From a checkpoint of a small image captioner: 5.14M parameters, decoder layers 10.
Rows from block 6 of the text decoder, named by matrix and row number. Each number is 500 + 50 x the weight over its row's rms, rounded and kept within 0 to 999. All counts start at 0. Numbers have three digits each. After the name is the row's rms in percent of the matrix's.
# v: cross-attention value (decoder.blocks.6.cross_attn.v.weight, 128x256), inputs 192-255
v.0 120:432479476620654542533510455405440501531573506429587523463528483446462448424508540483472558420539459586524421506481549434517507463633447466449520463507477446463493523432578499493516582571419527
v.1 091:522448555502594439583476499567564377503512468544459486505560512471503404458506444417536429477415472457493523464490434504588456482476455543516534528465522482476559414530511589520545449551418498
v.2 122:464508490481623485523496460428469425504540446446532529517560445476501442396487451424482472471523440541568503489454485394483453490568468512451512492508580460436492499454558504446560518439457503
v.3 125:508595528460457483477510554534479466513534500501408531450451455463507571516417396439552386457522487546455544449463491462427432571424540506504523497539569485489490498418513416456560514379526533
v.4 096:487458538407541522498479449401485483508461478460635427481506450465486479482476438477484511455538457424560505532516518443478499408512404550499527479532595453535546479559531514497454542397580459
v.5 099:548501464438421504456428514461512535462523486493436484474496621546611566413552563558442485578453533527582499527405523562453524567518625499447446502499502589437433577469401566540550462497556557
v.6 116:545536506553537493537518566595499458522497552585413559471529483486388504589488459465571457477512522508356503430575487490516440495468485444566498547389422493565475471492536400530547458597409481
v.7 127:443400483554620526519532366375451508502513505475614483515580505520494426433510600529431601525529487534591408580538554452511536439636451503446498506499500485482505517526585550522479545542476537
v.8 104:544580477516424476529444596616573515460473503539402540551466584503541494461553525561534416559401543512450553492441479629506519610482590507506473487491444538390496511529398586496494457555481514
v.9 088:530461522548678484587555448444450379573545472518499496495532466490461445451424447456479461511530444492507483438477479422572430445551498485513521555481510479443542391470570479505550497539374495
v.10 107:536518461475466485502469544510545466431524465519401515504528596471588489408553545535488428551433506531577509524416475594473464596523584511455464514511504572372482484499398598502554447536495567
v.11 072:490425500532602480531494464481562492474465506542557497528582483527456461490513459450507475468501475365499544508533485472582452413486460481584481503484551492509561371599557517566476466540473433
v.12 098:507466549531595471571472506502566367514502492549468477523530547461509362461486486490509432500420491458511515473467444500585439481558454546528506552495482504451568388503519567525532443549405489
v.13 114:456489494638602524558496562587467521479498525531455575532521541455418452495536534546541477482464489548380487445554495557565483499520461428577489498434391461526465438514518556519543492650440484
v.14 097:539490510391496476475479475480530460498430449466553439521536469493485474482471402451539461495523442405571560539489444456526470402493405586509515478545662499518577509578548518493450481422576402
v.15 119:478462504586605542532495506523482416528544557587473527481559524479473464483492535490499483516491514578453483423536518485551475505539515436519502567402411485510468463455507503500573461630357529
v.16 091:530457500473523490512469459455492539492444440446591437507542450525507427486530463493508505486517448401587532620470488510557509422578392527490497459556580499499551500582511538504422483505535444
v.17 089:468591510413313496431489562542506589461451483442449517499425462531504620600502457548489499447507548455467554548536532546451542517420517497498501473525549467528486581516415478522434485416660478
v.18 103:561530495513447465520470587575609475443509484563384531541519575502516471482553515523525426522410496501481537485470465580513500585486603501502467532488456566433473514509412581526525426564487548
v.19 115:432508477488426528463525472463464619511459489441581460524452501524505525536533540540510572477530535488517443606554557537464560466528417513485508427559488479528535560520496486505397541502583464
v.20 103:537515465489383509492487536536554508446485530571373514512494591532547516496564556530513436577471559501506503490460512573481522615486625480445431528476447567498442561506408564515550434571492559
v.21 098:473525480473433565454496467438428574476515532471560495482452513522528562496527572554418550484534540561559428531482558478449526534532511460413465472551502522518432605455455474461488550455555535
v.22 128:523510521467495432511432558528587418472472459549408509533524576504581477421550527508518432545402487459536557462422447571510478569518559511514466530465479558408503444538418589501541443530462527
v.23 084:525520541516620459540476533581565439490455461507524485515512455456439404524499431435580470447458492432459576493509444487582461425500415555576508487473465412553586424546515496504510474535471428
v.24 104:464473504498585500499494446396434456520510447394625495511526465462508453388485511471495524443546454482592488532451505441487502406573380518463503475531560480421526484486559530484465519448513483
v.25 080:458526455442428537449537531518495604472505507447500522423443468459535585547481516544479553461546505553459487511529522495432515536472546464467507465523482485553439563454499410496445564428526526
v.26 097:524519577503531423520471526542510396533518485566437530533480510487493454463502468516543461500464460516514534460453440542531443526498510516569516590463509527423574406478512524498539481519421476
v.27 146:543574504352354474439487560561523492523468482528419491489433446516495595569457433467568414498491518440452573475501455520453456552366544528549498505526593504523498481490467453484491464360601455
v.28 123:534486547464452454481451532540583468473442470574511454554502587556543479459606556585516496566421524433541544509484480562538557488513445514559467538444441560457509435604447597538488413552506456
v.29 097:471511464493397530423497476474453628462572514444521500499478523527542587484556558563476562487550515526531444553484563526430564531476458447441464464544479512526445609481426487498449540459577528
v.30 098:466564484474471506486517510498485525571532491441502532463426388454479533522395387454518479453538487536456500505482486442454467521405506502486552486553576452517533527421522389485450592402546459
v.31 108:581519469414421474491438564602620462475448442521381446498488521533553473500489472488545379557408504452531575523463460553513496588470575557502498515503563557491525490546402560494534444469575494
v.32 130:528444498508397533481504494487518538480461566513490467527480581580509534535558601602446573565491572458468471521572529564490581474468561469530468490453416547538465518570442530548445459545513509
v.33 100:466489456636502543496554477530438514525572583538466507480464522506470539555478569534459572493552571611421453460532537502490515524463542431471493537438376505532445514430497435509539550584414570
v.34 105:478515491499514503501555467484429495546567551507519489456477416468429544591415461429487512456565495549428469437570530384480460483440510451461542489469525456612448566412575371484502593470522491
v.35 136:549555492373404456489447585574581465474489453530378514491494503489530539479484420499575351531422491453514578504429471528518429582455534532474499517496593539481507501520449523472542440391566501
v.36 110:495474523405532469518493464495543461518422420504547477531543444510485450496485405446526462502482455416539533529491438426557478411507451561538515503512613463523615496556562489497430507420549404
v.37 101:486494470389481502480458475479531590473453419431508475452537427526512513507497427465518461475514496410527533586477496488503492471493420541435464422567626484581530589533495500509452501403629451
v.38 108:551537500567442487504516556557488509518521577564412545471454544490491562520512547540497471511482567581399479449520511558496525573420573459562511537431372509510452478453463470498555500585472544
v.39 078:460464539532601522529445512490479451479436470462581523560544492532509442445524472497530433429484411410548567513507453497541462411536359518504477448500513426421513441590522549528496439513431407
v.40 104:532563490420383520442502539487472573499513535462443465432405411506480610603450446478550457493533524502435530538538507491444482548404516517523554464530565499598500509435472402473460546384616493
v.41 092:470484500481540518500534441459435448520531490497586480498508402450486533467419435396500530463578482524515438457516525367464470440504480505486568511522589476473511496421611437500526564372487486
v.42 088:486523506554454530508523554540492505489599537544418582452483520468494547527457535453521471502533535613454439451501557516478502594435572437492507508469460500531435519378488475491554540556500586
v.43 110:516508483468376472446477527577540514464443507562417498524483576567535529478562582579494466593450558431489517507481460613471546544463581492471440549464435575465461526550383599530499427539529531
v.44 139:521541493459554481528459545496550471466533401435453541494509477474564465402471445458507420480446456540590520522388469469474449565525518540436506454573599503370516529450483537454543482435472539
v.45 108:560514532470565433541467534557545387514464434520462475487539509480506420460489441463536405491464496450497559471466446496543428494488503553545501501464534476467532397545485568479539433470460469
v.46 105:513534518498552451569480545535514385515541458500427508472501508453510468458445439430506392455478459512487541456447416458506416533496514505510494563502518477447538423441522487518565467490421522
v.47 110:455440510497547509480500404401499520501476465452586454550547547539559418416545574556457569488494435451641470582455514519513535427605452515461498486532503547413555522542500603541433508534522511
v.48 146:452456481596509543503545443467446561507492575521572501513498507538449499552531569546449595506531524542437430512596543510540575436517469461514496522469395487597480504501538479536451525608486486
v.49 126:474448520647580522527530446480446529541508565508575490522522519487454441510519587510463607472509515552473428480537525516563578437568451477567538522475374449531485447505557509497469546652419512
v.50 073:483563426479320537469492603563492590458488539524438537490392511541524621562481513544483485549513505535476506499515506586446501587444626522477507487521432551513460542481424506499500513494560521
v.51 093:440497506549644530528530460452391474553536528450588538509515416456431454513460476444534561437581477558447469468582517429526470448530403457542508508534515423515515439452610415482492597525434478
v.52 109:477471534539567510537540431490463542539461494443616471518507416479429479562485444497493560419561471458460481540541527423547507372531374489573534470519511424565552457526626428503463543511492447
v.53 105:579565508398385489471460587563569475456504482552330513445478536515535541507512492486539399566409515493483539493402450546485468602422582532455485520470554563501501505476402546519551440441546521
v.54 098:478565477539467497504538539576448501495563572534409563410470430451437561566420424426564456441566521561380507430515513460470453552430558467508522505479479459564448495426522381461549536455448497
v.55 114:549582506408407469482458598578616495457487476531375511468489532507553533484510425486552377509412507494505566490446458522483459590443536522484457508505566533479501513494406563476548448445553517
v.56 106:529564509424404497487494567565496505519535531569376533456435488463471558577440451434554433500526544567430520426473480469457440593352584493541536515459520488532456489414476420486551531439532522
v.57 095:440479475624553559536559457494421523508561550485510550462524498485467516495475558475473568470557525596429426466527538490475514480517521469466528503469416450532460516400541465529527546562418556
v.58 094:511525568460553489523490503493500491548450472511570473492493438467468434524459414420562470438527439453519556501515464464500470448481410566590544478510590430526554429555557464500469515454543413
v.59 097:481541475561402502471573530568477575509476587584442501475448507529458571605493523534489524568514572529397505513571525560491544561441578445508506544460401505590453541491490438519487481561543516
v.60 117:476459529454539517524529449425476524523475488438639489505519387501465488530453444449508530463577462466496497536549522391523483407500421505506530457506587423574524507527615435490464546424546424
v.61 096:484489522610567474552503526560517401487532542558422575505514538502486469463516570523492493496466516549454496411451515548519513507512532412529513561425370526467492437484500528535569471645360534
v.62 109:436439474509472537491522434468467593529444520453615471487498490509496492519551566547459605482512527467479458564519556524532550417527386493514496441532495486573490526565534500521388534538548445
v.63 129:543535518337404465457451525482569517483453421478450463494511477530550533500490424482526416519486494409559577531467476496459466531443510562476472483559628513475514502561450500509484475363610466
v.64 110:395607447504509496504524652563501568472486523523446538493492435448403504563502447531632434495464521457411592481573519565507421524480572477482457482404462523584500499464486411541471455503565454
v.65 082:497539418551496564463587500517407540411536541519535567572505432533448511550429451472504487477566529537514469495582591442458505561501567428475523478518532466618461536471555411501442522486527502
v.66 116:428573500508509526543502610577407481512545524548399507483497485416432514493479470464560448403503529552406515431560501538551429521460485419523496554379489525554486486418539442556531497527456515
v.67 099:463553444488484520496567560518508589460421531547496530478485427554414538618481499579596548505492542450463556527599545433525496496526536478509472526411449534618529532548523433505393502505568373
v.68 087:466504460563466567553574531534443500498557602604449507487507460480420551561483494489540473476510544543420498432584549477521461611489557402515516518413437518656432482432546449481513511554437520
v.69 083:572524520463440455509450569537628569463401479469518447487465537535522496468583511525523546528369553424485519570432476527568558430541465578542477474516489500473550539643478562441469504467571404
v.70 090:497500469450497585411498491488376460500574517551525562523518447505499558531414485486435526507596441497526530445559567444417505503479523438489429614525532562542411485427523391509507506484489508
v.71 084:463463478482488565490561422547456507486553500481568497527502424510419489519456474479433481387517518563508404576542563387534543528503397502501524446518527434632487530508591434478476526492502497
v.72 083:539477518470519449553470458491581524527443439411557454484490523502525450437590511530473502528444525478506536592407437478548545433537405582524507379577563461442579530582514592495497525479565451
v.73 076:524461567525519395590463507478628504526448453495448400408492580451561460448574558542504497544439517480470534516427408563544491423517506555511552441511497468411531474592484590505529444504528456
v.74 099:410563541534521486496491539603415476533603490478409542505491520425486510455453446494541446376544516580436455436503498543488514546446478442535545492470475463438503465378524453574520520500420567
v.75 099:525482583465476470438445468493470390543554488461489491548505585497604513400508514475456477454506422529575472468391448547440540501455508545483532501568551481334496461468445547465592501426447574
v.76 079:525513511541495405550422569534642561504369493448478498451448538466476458489572527499552564554405557456491550598422482540557507504532461548491495389508468438405556524588452573515461504515589447
v.77 088:499411545436511471551502405455558454548474457545564448550541545532533418468563547537442547551526395438499512514475479497532514292548433516478485557480526486438516480576497591446507488441456482
v.78 102:434572487467474520510518616489524533475409548544455545475497494470409466570480482526636513550452514402444649541597486527495427448528553526472416578404524537563547501540516480502440483487536405
v.79 108:498467569325433434477445478484542391545452474569464432511515595544620485400574553520488525530451432446558509497429453515478552436485491507506489595493530558401514460549470567500565464436462530
v.80 134:459587507535533503502486620505460506513509563546392543480479484437443537546493497509618491494520500489393568439564475606493413556446596434523456550419434520506492474420458482525481477506473509
v.81 089:518448489521522419580507494520662588488386467453548460522480558495483395487554515534491533543396546450477509536475430486555523452570423578462522399490493448469595527614484587511466501514535442
v.82 096:499539405533425583500552525544523569431495598548507490474480435552407521606473495550528539531506539488475527490588546411558465534522585442519442536402489547676444489495528408491472459525565450
v.83 099:529506486642536522554565434515445574500534528427583519476503466466434503498489513475413558425523567584480427495539527447515497581526463465502613391566426429563473503421537433532528550583457555
v.84 076:536461542515539503502522384504483440507642516472526411537509505509553493481500507446348516413542545600486416459526508455557525589474422519521563440560544488537482489456521494488604554556480544
v.85 084:483515492438449526400503513491469432518550553611424501553487492512535541484458519510445448575536435468555521468498544502431490532492599472485471701477477585529438478487461455555504482477426575
v.86 102:528439565520474463489483409471462453533551491497524479553490581485583527390552571504377490483517451540523455486447484551457554480468422500522555495536477462353491451497459548483574500495363589
v.87 081:541533547508559444592438543489601538490408489423470490431479517480492476459593544540541534520447555553469523547489450529557469458536467546515532405529418468438564488575497598522498501541542442
v.88 115:485507539491552481526471541533426369563557483572423517489532545440505487429499452481515459485494432524461516441481450595473475438500512479506497572449507512384507446441499502531572493465420537
v.89 102:547385523501510471573467351470581438521545467478542364485549586510567478462553592473374514485496472523525392516491494461517554478537395510487531453537491441454502501538476561495562527531458554
v.90 108:535394533484506491509484337441545438544556475479585393499491557530573494429554569524349543484493460555573391489443495430499608521509423536530533480578520479451497489479490565512572546484445598
v.91 081:580448443521577554617516460471613550507491479469493512448504487483443382518490508470489490547499521490527483609542525485593432463563541540463466501464497517631489517509457571577498486540531494
v.92 068:556436513463475534428481452446432399470627470492493419540462569527589577459459488477410490485517412560583427454440525500448584546435520493506565576596568554463428516440485528471574522444456549
v.93 088:549458514532563480517479424490432433550637487469521510518510537504564501454457502469399492425540484612513392444450471468468490546457427458513570428565519485373483480401524489458608546509445601
v.94 102:433557415474448552453558568541469564451461491534523638542510414548432521578459440522552504528525498430516542556550570506485481496499552488460455555476499529629504556505522440515373463500524458
v.95 066:476521523568529401615454561526575605534416517435467474402432532428449478532549558525536477483426566466425576536505447547506477473560463520487503392500427383493537497548535523533463469534516447
v.96 079:512572489618455560469527586523446525494552555518424608520474454496455585540410468464530475528520525478528553503494530589435457668522688450486486494477435579486450528441503409549481516550446534
v.97 104:531452534494556453530461417486466424543577461458498489514510558471581478357516496450411481422491486606554428481416467482482528543488427504510580442573536435372494457481486545474577545484428596
v.98 085:489436557471583494568443427466427440578539469487534451473497530419454399408532497497481489459566476540467491451514459460584490390538322488528493493417517381452526459480555538504553518510484501
v.99 069:460517460497494495558506547505615597506388508490534509487515525479453441598558556531578528601461496398493587610503502540515466451522502520487427532452458489544521523595496543485375513469555450
v.100 112:481549506444481465467436564532513465528399548587437498525524540527538510463557507550607486596448479408432596489486470618496468467468521491482418618380462585418491475553431540482481417482471484
v.101 085:500455527495519443547492461537617508486443449458505430500468569452526430473591551535452494495374540537492481557444420459576537450494403589513566421484511448441559487565480608477518546489530487
v.102 098:511584474472476506461515622550509413452480536625375512533485498499503554513458463501623434577470459487441572448486503558495490535469598466537462609397539606480489490488479477459517458444507521
v.103 112:581480510546468483464504431458511534519517502423586480520474532566576541488525564466421576497520540550606463554460506465438596592466502541530554416637488474473489510526446501463484551511483546
v.104 077:488565463476480583450544462539401438445598513559491552541488424545486532535403421508484464436549462534526427432595521457484501518458539422440528585504530553611466505421511378481480477455462550
v.105 100:509479511479518425582469555554620526520397459500495455481461537463474462478584526526535491561409523438494544590433411529571511447520436586476520436480473478477568489629503598507471492506543440
v.106 081:530514494613513509522541505519432493526590507403530526471504450449482549506423424457471490390530580621467417415508528444502443616493454504530622410525470445529466511389551450526518564559489524
v.107 125:404508503515499509535516590535446487506490546603414486526505478451409510552497484510554471488485531502376519418600498538544429494475527413523477572340417530554458461451521466545533475538457496
v.108 095:432589448625508540566551576552440530452527540502443572491477430438345538581478419483567460490500578525432512475595551495529462589515559451492514469468438464637468515432522420540454545603482488
v.109 083:491518511477433588416552479515405479529564525541514532541509402576521534526443460459481511496581438498529480473583581453417496529531504442498454579542577553600446527489539422484466498491494530
v.110 066:496542473542448552437574454546465524469527511481571537572532414579498530571458421498463457432535520491555492538553565474453527526515496498469517518562499556522472554494553407452458508524440492
v.111 088:523471526508547409590496506506628538488415461432494450474488561511456448499586507480536526538399551449490522547462406528557493479539438566493514397493486473451567530573511584483486514524587442
v.112 128:526483455544496512493529393452507527478504462427616498520493466543535486493512520469393524476512510540594426578467536422480578575523445557487553423622547446522494566494534490490476555510551515
v.113 084:510541511587453435458450507510415499544519515461509576542471506517560590457500495536496496429523457536469520424458466566400577598424545442528573497552439457365464465479468465475500528512351516
v.114 094:508494484644547517534552502468412588519588526387522555405438465467458553490483504489509551411514631574487476499513506526480501649502545475523568388526404431496485511416539423566512556579495517
v.115 094:511520499539498417593485578559615563471384437442529474500501493483447436488579473511572497533399557463469560579462471501579536452553476584491533407514515451470568493606514586488434505526559392
v.116 096:524493494533512431577497524512624570466383466422529458500502491487484450515576552535530549526417537467481493579452444546567518454520427597510534428515488465497599529610470604468431532532530467
v.117 077:562526537493443418562464543515575562506420493428491442433456592508523514430621548547570536509394565531477533547412427545502546463447464561517515438506488462430560533585448622513512535494592456
v.118 069:458518456567529561492555502558399538468567465515532532552512407496447518526375395440476510418550547533497445531587543405509527555503502470423572512497522457590477521439584397496436492526466466
v.119 076:485518494509520394583484540526644565510443454408496469455488527498516448484551492494506530498432541492494550555461407511545524510539433560523516364497537440428568506576494586533460527495542459
v.120 075:502504507494521545419559430489377428494594461513479514538535463482565542470435451462420501414578462534551430432527550463438475576481451475522474605540582555499450498363518418490549512473509590
v.121 085:453436564502578480552500429452430410587543468460489454536553560459535479406499510482442502441490454538493430406488468542469512411498425472528551515545553457380529435459495576486605535453405558
v.122 069:536505478497486599424568450473416474488571521514532525535478447532495566505452479463396525458596458515580415522504529402451515551543525472507522544531563504581444498439502419516496516503503533
v.123 088:510378516406577448597481393495538423532542466520543334525475557483531418438555536533402478502485412517487407480494449446575492370516371527519525505439586452475534443540558602480582483444502526
v.124 082:500531520490457444516450523529618559485381528499469481515448523559487476497566572567579550606426518378460580528455442571552488425516484528476446460457449506477545551611471564513430473502549444
v.125 079:505467475457486458516462463478645542499399441427571467463457498532512465499599579527478527521430507489516516590451438503561527450551414607462540318492530459525561542621480594491441508490597458
v.126 078:487518461519494459551471571546641601467392458438547523456502494487453439518565522536583534538445531446513561568504451498582488458549482533484497408468489442471608532613491549500432528523577385
v.127 106:489525522460527474483454557470506429505469459558433565524499540475547508460466433508553461555475400426531594509454484564501458433520584504448424620465566552408551510544459537453512434469476482