Rows from block 4 of the image encoder of a small image captioner, named by matrix and row number. Rows with one number belong to one neuron. Each number is 128 + 24 x the weight over its row's rms, rounded and kept within 0 to 255. All counts start at 0.
After each neuron's rows are labels from the 100 images, of 14976, where the neuron reaches its highest value: "top examples" is what is common among them. Only what is clearly more common there than usual is listed. The data: photos of plants and fungi (iNaturalist).
# fc1: MLP up (encoder.blocks.4.mlp.fc1.weight, 512x128), inputs 0-127
# fc2: MLP down (encoder.blocks.4.mlp.fc2.weight, 128x512, transposed), outputs 0-127

fc1.398 [105 116  99 138 117 131 119 125 127  99 110 125 168 143 145 146 114 148 108 132 117 130 131 173 130  87 126 122 115 153 149 164 131 153 100 173 138 134 162 136 186  99 135 120 141 131 130 139  98 131 105 163  96 122 142  79 135  98 155 132 116 173 129 152 115 143 164  99 121 134  90 164 169 136 139 117  96 143  88 146 130  98  88 129 138 131 146 129 140 105 108 114 164 104 145 107 161 169 129 170 117 145 119 140  88 148 155 111 129  99 151 119 172 130 180 129 149 140 113 130 109 106 187 142 137  83 164 135]
fc2.398 [129 159 174 117 118 117 108 105 108 145 138  86 103 139 168 128 147 126  67 141 128 168 153 166  97 181 173 156 134 174  97 126 100 113 134 130 160 113 127 164 166 124 156 109 143 151 137 153  86 112 104  95 121 100 170 129 151 165 111  90 102 142 126 157 123 126 128 143 114 139  88  95 124 132 122 146  90 161 143 128 163 152 118 124  99 117 102 137 139  99 110 100 135 137 132 124 123 122 104 152 157 120 159 119  97 129 126  93 151 143 126 152 146 106  98 138 145 108 129 125 116 143 148  89  86 109 139  89]
top examples: order Asterales; family: Asteraceae

fc1.241 [129 143 129 113 129 188  99 113 126 170  95 124 153 133 137 154 139 156 115  81 104 106 110  99 100 138  91 144  79 130 155 168 115 164 130 163  99 155 109 131  83 112 110 130 100 155 129 123 139 100 143 130 129 114 129 104  92 117 124 160 132 120 114 113 149 146 158 139 117  80 146 147 171 150 105 123 118  88 126  76  92 102 192 138 158 159 137 155 106 136 133 127 108 110 155 141 123 149 148 120 152 146 120 146 177 134 138  85 134 103 123 112 142 163  99 127 150 106 152 113 119 123 123 156 146 164 147 121]
fc2.241 [123 138 121 104  92 102 120 115 146 104 123 134 146 126 143 131 136 151 132  77 121 119 135 111 132 102 144 123 141 110 151 155 100 145 135 174 155  84 111  95 110 153 121  94 144  86 132 136 127 150 163 152 126 112 156  91 123  88 140 160 139 152 114 141 181 151 115 120 132 155 148 134 148 101 134  77 143 112  85 153 141 127 113 109 108 139 110 117 114 153 119 115 121 154  89 120 146 149 169 183 122 158 150 119 143 120 118 107 115 156  89 143 109  80 135 156 170 112 102 157  80 166 113 141 139 144  64 131]
top examples: order Asterales; family: Asteraceae; text has "common"

fc1.216 [135  74 176 168 169 157 132 132 182 123  94 106 123 112 157 165 130 105 110 100 149 103 165 115 116 156 105 133 102  99 104  94 171 118 143 136 125 135  94 123 108 154 138 120 112 118 111  98 120 103 158 153 103 123 159 105 136 170 111 141 119  63 117 142 112 145 155 142 137 158 129 119 141 108 105 130 129 146 146 126 133 127 158 136  99 124 121 156  82 111 134 112  88  86 121 149 166 116 161 144 143 142 106 122 146 101 115 121  86 119 132 132  81 128 118 131 133 107 182 128 128 150 125 165 174 124 114 114]
fc2.216 [ 99 137 171 136 103  95 100 111 137 100 157 117 115 142 167 123 180 131 125 117 109 137 141 146 113 125 149 101 142 130  93 139 103 101 172 101 150 116 100 122 112 160 163 115 105 156  78 153 141  86 145 123 142  85 150 117 106 144 146 134  99 137  83 167 155  97 149 104 131 136 104 154 144 178 147 156 123 112 142 120 156 166 120  92 135 176 105 124 124  85 106  95 116 134 161 131  94 163 128 168 115 150 155 115 156 119 129  98  93 128 118 112 141 135 153 142 135 116 136 111 117 160 103 136 147 156 158 105]
top examples: class Liliopsida

fc1.6 [124 116 143 137 114 144 140 114 106 149  93 107 160 101 144 161 127 125 126 109 134 125 138 107  93 107  75 157 119 174 153 175 102 115 131 140 135 141 151 126 139  99 133 137 161 171 100 113 126 131 166 133 147 134 138  97 172  80 151 155 114 170 120 146 118 142 135 122 121 116 137 168 156 134 151 205 115 134 111 100 142  86 110 105 103 139 120 102  80 125 140 138 115 105 137 110 195 124 137 130 144 151 125 150 111 133 118 108 172  97 137 137 134 137 152  84 125  87 146 144  90 124 136 129 110 161 170 117]
fc2.6 [ 95 136 121  78 127 118 130 139 148 111 140 128 135 153 157 139 147 127 135  76  81 139 107 143 144 135 120 107 134 113 133 130 139 105 132 182 108 108 136  91 117 185 122  83 126  82 127 120 154 146 166 142 119 128 155 122 146 124 148 157 122 162 127 161 140 128 128 116 111 151 133 165 119  95 139  96 125 145 104 180 120 146 152 116 108 139 120 113 101 142 133 138 119 153 114 146 151 185 166 154 116 131 135 156 140 119  79  72 137 129  92 123 126  69 141 115 156 104 104 120  74 121  99 115 145 133  80 150]
top examples: order Asterales; family: Asteraceae

fc1.390 [102 163 131  94 160 135 163  90 173 110  86 138 142 135 143 104 122 158 134  83 103 116 109 127 129 146 113 111 157 132 123 121 119 114 114 148 127  99 114 118  92  68 120 126 111 138 143 137 161 143 138  96 111  99 107  87 115 153 135 161 126 147  97  87 162 152 160 165  94 118 118 155 171 145  82 100 129 100 120  99  99  91 154  94 113 137 134 151 133 112 125 104 137 136 132 132 105 124 162 167 108 140 131 160 170 116 113 116 112 111 136 104 139 160 135 121 158 142 154 119 107 179 122 163 134 102 135 176]
fc2.390 [101 128  94  89 110 117 144 125 156 128 112 123 119 172 134 127 128 100 161 110 117 124 125 139 146 126 112 118 122 126 169 145 114  99 143 184 129 123 120  98 107 158  92 108 119 103 122 131 132 140 151 144 117 124 140 116 173  95 158 162 147 130 147 144 133 119 139  92 104 136 149 125 138  91 116  88 162 111  89 191 132 108 132 118 132 131 117  92 127 173 129 134 110 124 113 150 136 165 133 145 114 106 132 142 141 135  76  81 167 138 118 117 156  78 155 102 180 116 110 120 106 144 108  90 175 156  75 158]
top examples: order Asterales; family: Asteraceae; text has "common"

fc1.442 [100 128 146 104 134 162 118 149 116 140  97 114 139 125 103 187 151 150 166 130 138 140 148  76 132 129  93 145 116 123 157 132 115 114 113 163 112 162 135 135 141  56 133 162 113 115 128 114 142 120 155 156 126 125 142 121 149  97 146 130  88 176 117 143 105 130 138 107 119 161 134 149 166 159 114 112 129 165  87 158 111  82 129 112 135 160 108 105  87 149 142 128 103 120 127 110 151  94 136 130 162 145 130 137 108 162 122  85 135 125 176 126 174 128 153 150 109  85 121 148 114 114 129 175 146 123 151  84]
fc2.442 [131 138 141 112 143  76 122 172 162 127 157 125  74 141 118 168 185 118 116 129 107 108  96 123 162 142 147 112 123 132 126 104 167 112 141 146 115 113 155 134 135 136 130 109 118 129 137  87 133 134 142 164 123 150 161 136 155 107 136 162 109 130 140 146  85 129 138 117 116 168 102 124 105 109 131  97 131 124 103 174 125 129 137 103 111 119 162 142  86 135 165 158  84 146 122 141 138 148 115 120 105 117  94 154 129 175 100 112 142 119  84 133 159 119 138 117 179  66 100 144  82 107  83 111 117 132 117 148]
top examples: order Asterales; family: Asteraceae

fc1.9 [119 110 163 162 126 173 108 128 116 142 101  91 156 123 137 129 141 114 119 114 157 105 161 147  99 153  58 167 110 143 130 114 154 105 124 103 101 156 151 142 114 114 121 118 151  95 131  98 122 140 158 136 103 140 146  79 125  92 150 160 165 105 116 132 142 133 134 128  90 186 138 154 176 139 120 151 140 104 111 123 132  54 113 103 121 120 121 158 118 137 161 128 105 111 155 151 146 108 157 150 151 145 109 128 129 121 136 102 121  70 136 148 144  93 150 134 103  95 147 175 132 137 114 151 103 139 140 117]
fc2.9 [115 155 174 128 158 163 121 150 118 103 148 108 123 143 147 123 124 139 127 166 104 144 123 138 142 183 117 131 119 110  77 118 135  88 148 103 106 175 151 146 144 136 154 109 118 152 112 119 144  83 150  98 121 145 115 166 100 194 122  95  92 129 110 165 130 108 131 138  98 138  72 143 104 165 168 152  89 167 178 110 116 176 143  89 109 159 127 105 143  79 142 115 149 127 165 163 133 128 124 139 146 116 139 157 108 125 135 116 114 116 127 128 125 126 115 123 104 115 138 105 132 106 149 110 113  99 119 119]
top examples: order Asterales; family: Asteraceae

fc1.17 [ 74 162 141 115 139 139 140 112 179 111 140 127 144 105 141 155 118 134 160 143 147 121 131 134 124 170 114 151 116 127 146  92 139 150  98 133 116 139 112 190 123 115 127 101 143 146  83 121 135 150 167 146 129 115 117 106 156 155  90 143 137 106 143 180 113 168 194 113 146 132 114 142 170 122 148 155  80 137 149 102  87 111 128  85 111 143 102 143  97 117 157 102  95  98 168 127 169 102 131 114 129 105 120 145 150 129 125 110 120 112 166 132 132 133 151  98 138 113 104 169  98 126 124 152 167 149 117 143]
fc2.17 [118 141  82 103 104 130 126 124 106 107 127 146 150  97 154 105 104 125 114 122 146 137 153 112 132 136 109 148 198 163 133 139 115 124  96 152 151 138 101 139 133 131 100  95 139 105 144 133  78 135 140 112  94 107 124  99 101 123 126 118 138  96 178 135 150 102 126 144 116 109 149 137 160 148 113 107 158 112 155 118 149 133 104  74 128 182 109 172 144 177 110 115 148 102 128 134 160  94 140 188 168  89 143 116 120 108  90 143  86 162 133 139 115 119 120 114 106 146 135 142 123 125 156 116 145 108 169 168]
top examples: class Liliopsida

fc1.222 [ 91 137 132 135 137 147 128 142 131 108 117 135 152 150 102 128 153 140 107 120 130  91 106 120 125  95 107 133 125 133 109 128 146 100 100 151 114 164 123 132 141  79 126  83 114 101 166 116 125 114 121 128  71 105 143  95 129 106 157 179 117 171 116 108 123 160 131 126  97 145 130 135 170 123 119 115 110 166  87 130 115  63 128  85 109 128 112 148 108  93 115 126 119 130 142 107 109 106 110 141 108 171 138 128  84 141 132 106 104 119 125 132 201 112 182 152 140 132 131 170 116 119 145 136 166  78 154 108]
fc2.222 [ 97 151 165 110 132 114 126 137 167 113 165  90  76 146 156 149 145 108 111 125  74 111 112 172 143 193 157 102 126 165 107 120 128  90 175 143 136 107 142 134 116 157 150  91  87 136 104 123 115  80 145 131 137 134 151 141 142 125 156 143  97 150 142 157 119 119 140  93 111 156 119 130 148 126 142 146 120 130 124 173 142 139 129 133 115 115 133 124 104 116 144 141  91 147 144 165 104 150 117 148 115 120 120 141 142 160 117  93 144 119 109 143 167 102 155 109 182  90  88 137  84 128  96 106 130 151 112 132]
top examples: order Asterales; family: Asteraceae